config.yaml
model: "image classifier"
train_examples: 145000
num_classes: 9
norm: "groupnorm"
activation: "relu"
depths: [3, 3, 3]
widths: [256, 448, 784]
residual_init: "none"
optimizer: "adamw"
beta1: 0.9
beta2: 0.98
steps: 20000
epochs: 35.3
warmup_steps: 400
weight_decay: 0.1
Rows from block 5 of a small image classifier, named by matrix and row number. Rows with one number belong to one channel. Each number is 128 + 24 x the weight over its row's rms, rounded and kept within 0 to 255. All counts start at 0. Numbers have three digits each.
After each channel's rows are labels from the 100 images, of 14848, where the channel reaches its highest value: "strongest on" is what is common among them; "patch colour" is the nearest of a few named colours to the mean colour under the peak. Only what is clearly more common there than usual is listed. The data: Sentinel-2 satellite tiles (TerraMesh).
# convs1: 3x3 conv (model.blocks.5.convs.1.weight, 112x112x3x3, each kernel summed), inputs 0-37
# convs2: expand pointwise conv (model.blocks.5.convs.2.weight, 448x112x1x1, transposed), outputs 0-37

convs1.5:147120125112129125104120157153130150146147093142124129138139146124151157140129154152153137088073153109119146126117
convs2.5:151133129163147152154142171150159119133148142107118143153164136167146145116140146141151170132121149186126132149152
strongest on: crops; built area; main land cover: crops
patch colour: black

convs1.106:125141106112130121125153155157129124153137125118121104149121105118143169122129179160115092152166088113120100113132
convs2.106:114094095149144116136114124097096114120140168106139137147122148151145118119145111094127156094125142218134135146128
strongest on: snow or ice
patch colour: pink

convs1.24:167132130158151170133119147168150166157145165148137116167131133154169166133144165159144068147150142125157130141134
convs2.24:140073129132132135126132158136087107136112134106124118116107098138105130119120108112130124156129113197104092137110
strongest on: clouds
patch colour: pink

convs1.25:170124152140118130133133162155114154155154142103125140140121123130130166118148169149147161082091136144143176090130
convs2.25:128133127115146150140155139138166128142137145136139124136122097140144114149112144163153139148156134202147125107107
strongest on: flooded vegetation
patch colour: black

convs1.15:172120141157129157154122173192120151151135163132135137171102137124147167139152171176146099118120122099105133094080
convs2.15:156135157172152156154147185147146139144139139129144146137167132157142121118131134175146141148145157230167119122098
strongest on: crops
patch colour: black

convs1.0:179138149137181155132118107162129152161153163114132120137132124132149160124144168155125094129161109110144174138146
convs2.0:168085154130120136131141159120096091122111123103126127126119120123104120122110105151138118143127118193086107123127
strongest on: crops; built area; main land cover: crops
patch colour: grey

convs1.26:155147138137151138153155174165133153169168131146136145162158150138166177151143181158127091112109109073093108104084
convs2.26:141111109149162136154157162133151157135144164140134148143155133160148121100163129148150162155141161234143151139123
strongest on: clouds
patch colour: white

convs1.109:127125131091111080105132144132115118116103079128116122137111140120131115142133119141135135143159111104105090115096
convs2.109:097131125114141116157097109137114122130158165122097142142145118149173117136155138114125181114139131185126143110135
strongest on: trees; crops; built area; main land cover: crops
patch colour: black

convs1.53:137133151111119128108169093140135161133127108128121131108112154117127131164127120113113177121077109148142096142189
convs2.53:141095139090123135116105095166097143119143168143095116107071087136132096171142132118106142077110120143115139111129
strongest on: trees; main land cover: trees; main land cover: water
patch colour: black

convs1.18:158155145125135123105133119129126148145153144144094150116148138140125134126125140117159177093091129155160181113183
convs2.18:132122119099124143106124115155119121141114108100099125125107097138100118142082106145154122118149104142119101120124
strongest on: clouds
patch colour: pink

convs1.23:154117126131153144129110139142119144150160138135124094139174139152129151136112155125180160145149169151129122146130
convs2.23:130067117136129101113134131146079125142101114099131137100123090132084124110090088091146101156100087147107109136130
strongest on: crops; clouds; built area; main land cover: crops
patch colour: grey

convs1.58:133141124124131114128128132109116120124121145145132116112124148127118114137125126104139125145160132124181124170144
convs2.58:100098095100118112123104122108092096104116116123097108137115098130144144141129109101095147095094119135107118111135
strongest on: crops; clouds; built area
patch colour: pink; white

convs1.42:141165109106153094122178138131183140145140102166162150127148173141150141179120145117125117108105118115121114140170
convs2.42:149091111136136110131123135092101136128131127115095146111137135153154122087130099125117127137121124173141139145131
strongest on: clouds
patch colour: white; pink

convs1.81:171143153149147163125143150190125169183166135128110111156143138137155193152143200164140112145141154112147102152153
convs2.81:121086086118146118134126112108122120122148177187122115133121107160151118106173129122126172115120144234127133125138
strongest on: main land cover: rangeland
patch colour: pink

convs1.65:146112129151121149133123158154100144152145159097113090122126114127132158119139162121102136148137075129140168108129
convs2.65:127110139151121119127133133125127110148116140111112115131117140162138146115114086141142129117127103168088080117136
strongest on: built area; crops
patch colour: grey

convs1.80:094126109096076088109135146130102132095096101109103137158101125120127100089103093164138136128141135116165129161166
convs2.80:079155110101146103141073070093088127109152161161086106136113112107131102147165149112130191091115144107139148088117
strongest on: water; main land cover: water
patch colour: black

convs1.30:122117149116138130114103128135134152152142149132118163126115152082156167158116166106168153143131141149107129141129
convs2.30:150106135141155136113139096151127129149167177206147131148138118158167133129163176149128178140122155199132154130148
strongest on: main land cover: water
patch colour: black

convs1.96:131122122142112144119128142135119146125117137127112128135118139127138136138159128134137142080042126157129147088131
convs2.96:123071144121155081121067140139062144101127201129122132137084057134111133157150120044103144120122111160131136121129
strongest on: trees; main land cover: trees; clouds
patch colour: black

convs1.10:170151145093200125120140114120158154154162124134138123108171133144154148131097156116102143123150097137130128141158
convs2.10:134062114116115133107107117126091099102105112106120116122160117119080119090105101124109106124103120176091098098134
strongest on: crops; built area; clouds; main land cover: crops
patch colour: pink

convs1.75:114080130125098129152060155110081119138136138132120155131127138088147148127098155090184136135128183092117138157120
convs2.75:149066107148142110141121151135132132128160132194157127120135104145098113093125117132134182137121105103139147114136
strongest on: built area; main land cover: crops
patch colour: black

convs1.85:122139105081128106105150132147113140155146091100129112126137097122139167113116172145097115142159080117106109098136
convs2.85:121103106156141115137114114097108127135144163108147133142146154139155113106135115105128147101129129193138120146138
strongest on: snow or ice
patch colour: pink

convs1.110:138152118111131118130132142130151132164169114156129095148148129137134163113133165138091123135148043096128139116110
convs2.110:131126123138135127144129147127126114133134147116123132140159147149141122124132154116120154122134154175145108127138
strongest on: clouds; main land cover: trees
patch colour: pink; white

convs1.36:101160121119124127128149145128165115139134131141115137190123126145106137114153140163104083130115110091118105111152
convs2.36:140098136143135125133126155116112133137124121118129154101138141153135125092116099118134134090148135179129134139129
strongest on: clouds; main land cover: water
patch colour: pink

convs1.103:128147118115126097135116129119115130155158074115125127076125115149131156119082158087138088150144105106135153140146
convs2.103:120136120141147122153133147138126131132161174166138140141127139132134130137161164138127169128135165169166159131124
strongest on: main land cover: rangeland; main land cover: bare ground
patch colour: orange

convs1.22:182131165172154203136109158153141170165146177112146077149121111132147183124135181139144119148162157136182108162140
convs2.22:141065139146115112119117165132081110121117136080149134114114112133108127114104089113138118150111106185099097147115
strongest on: crops; built area; main land cover: crops
patch colour: grey

convs1.8:175143130150176142129153104169129168148153144105141123112144126153163155143130144155088104105147115128123163078100
convs2.8:096070159102135129130128113103109131113108157129124124126108146129101113111112118140111141131098127176103093082105
strongest on: crops; built area; main land cover: crops; clouds
patch colour: grey

convs1.14:161134138148201155137141120135158141160165152121138136108171125127151157147131157128039107125142102132155160116127
convs2.14:115065140097127110123122111093107114146104149105119107120115100127127132118111098115121132112108103172091080099129
strongest on: crops; built area; clouds; main land cover: crops
patch colour: pink

convs1.6:184132151164191172135127098158122168171164152111122112111158135142146176134123181123165148153162155145148131146147
convs2.6:111054119102131122119099108121077110110119140144117114124107095135124121118119122113110147088098126219124126105128
strongest on: crops; built area; main land cover: crops; clouds
patch colour: grey; pink

convs1.77:086129093127145117140086141080105090133136138137127118123138137126114143115137151102162146155153166168162154166157
convs2.77:134053134118135060077132120133102125136145120179142132116134104146057146112114104119110155136113085094135114132129
strongest on: water; main land cover: trees; flooded vegetation; clouds
patch colour: black

convs1.55:139136125149132142158144140143145138141135139149148166151136181136120141186158141149096099115114101076141127119150
convs2.55:139090123135153125144132134108127128136141179142116144140126136153148134125159134136138137136148143199149146137132
strongest on: main land cover: water
patch colour: pink

convs1.16:174175163141175155118143108140139169159171155134115128117170129176151152122137149123115151133137107164127140128172
convs2.16:126094110101118139090124112138087121123090114087104115120120113128099134140088096130119117100109111156109068126122
strongest on: clouds
patch colour: pink

convs1.13:147179158135178152126140131109157159172178134139137110105179128166150170134130166098106120147134087148089104113127
convs2.13:135082087123114112103136121080094135156108122083125126108127102103124129083112086088115117108122117154112094122127
strongest on: clouds
patch colour: pink; white

convs1.62:155145118153133113137167148192152153092062136132138121149106150134136108162156113169147120150143140101149110179146
convs2.62:107105094095128100141095104113114106098144176154097115132092115142146117137165137103111172106112144143122131103125
strongest on: clouds
patch colour: pink

convs1.1:153153156162148197145138167143142148165150184116146088133126112131126184136131184123129099156175128137138111142116
convs2.1:144069102140124119126125147104076091143103122083132136117111126128124116109103100105140120138114117192111095135132
strongest on: main land cover: crops
patch colour: pink

convs1.2:137164149130136130116133141112122143153168136146119129138165139167134134123143137126129170106100093174117142132169
convs2.2:122111113109121131078146126147092130123119112090131133108124080132108124157097098107132104097129092143127091125135
strongest on: clouds
patch colour: white

convs1.20:171158128148185162136134116147154154157151132127151141116147123163157175132120169121146093152161145123159141151148
convs2.20:127059121136131129129083126088046091097110121115135133132102115123107134094126096129124126100086141203114141119151
strongest on: built area; crops; clouds; main land cover: crops
patch colour: grey; pink

convs1.56:136117127112151111133100112095139125136135129123109141062132131120145134129052134056151146114121150086102118124137
convs2.56:157094085138147131156119148149130123113168144148150116124124094132109109133171102138146159120129097087144156137144
strongest on: built area; crops
patch colour: brown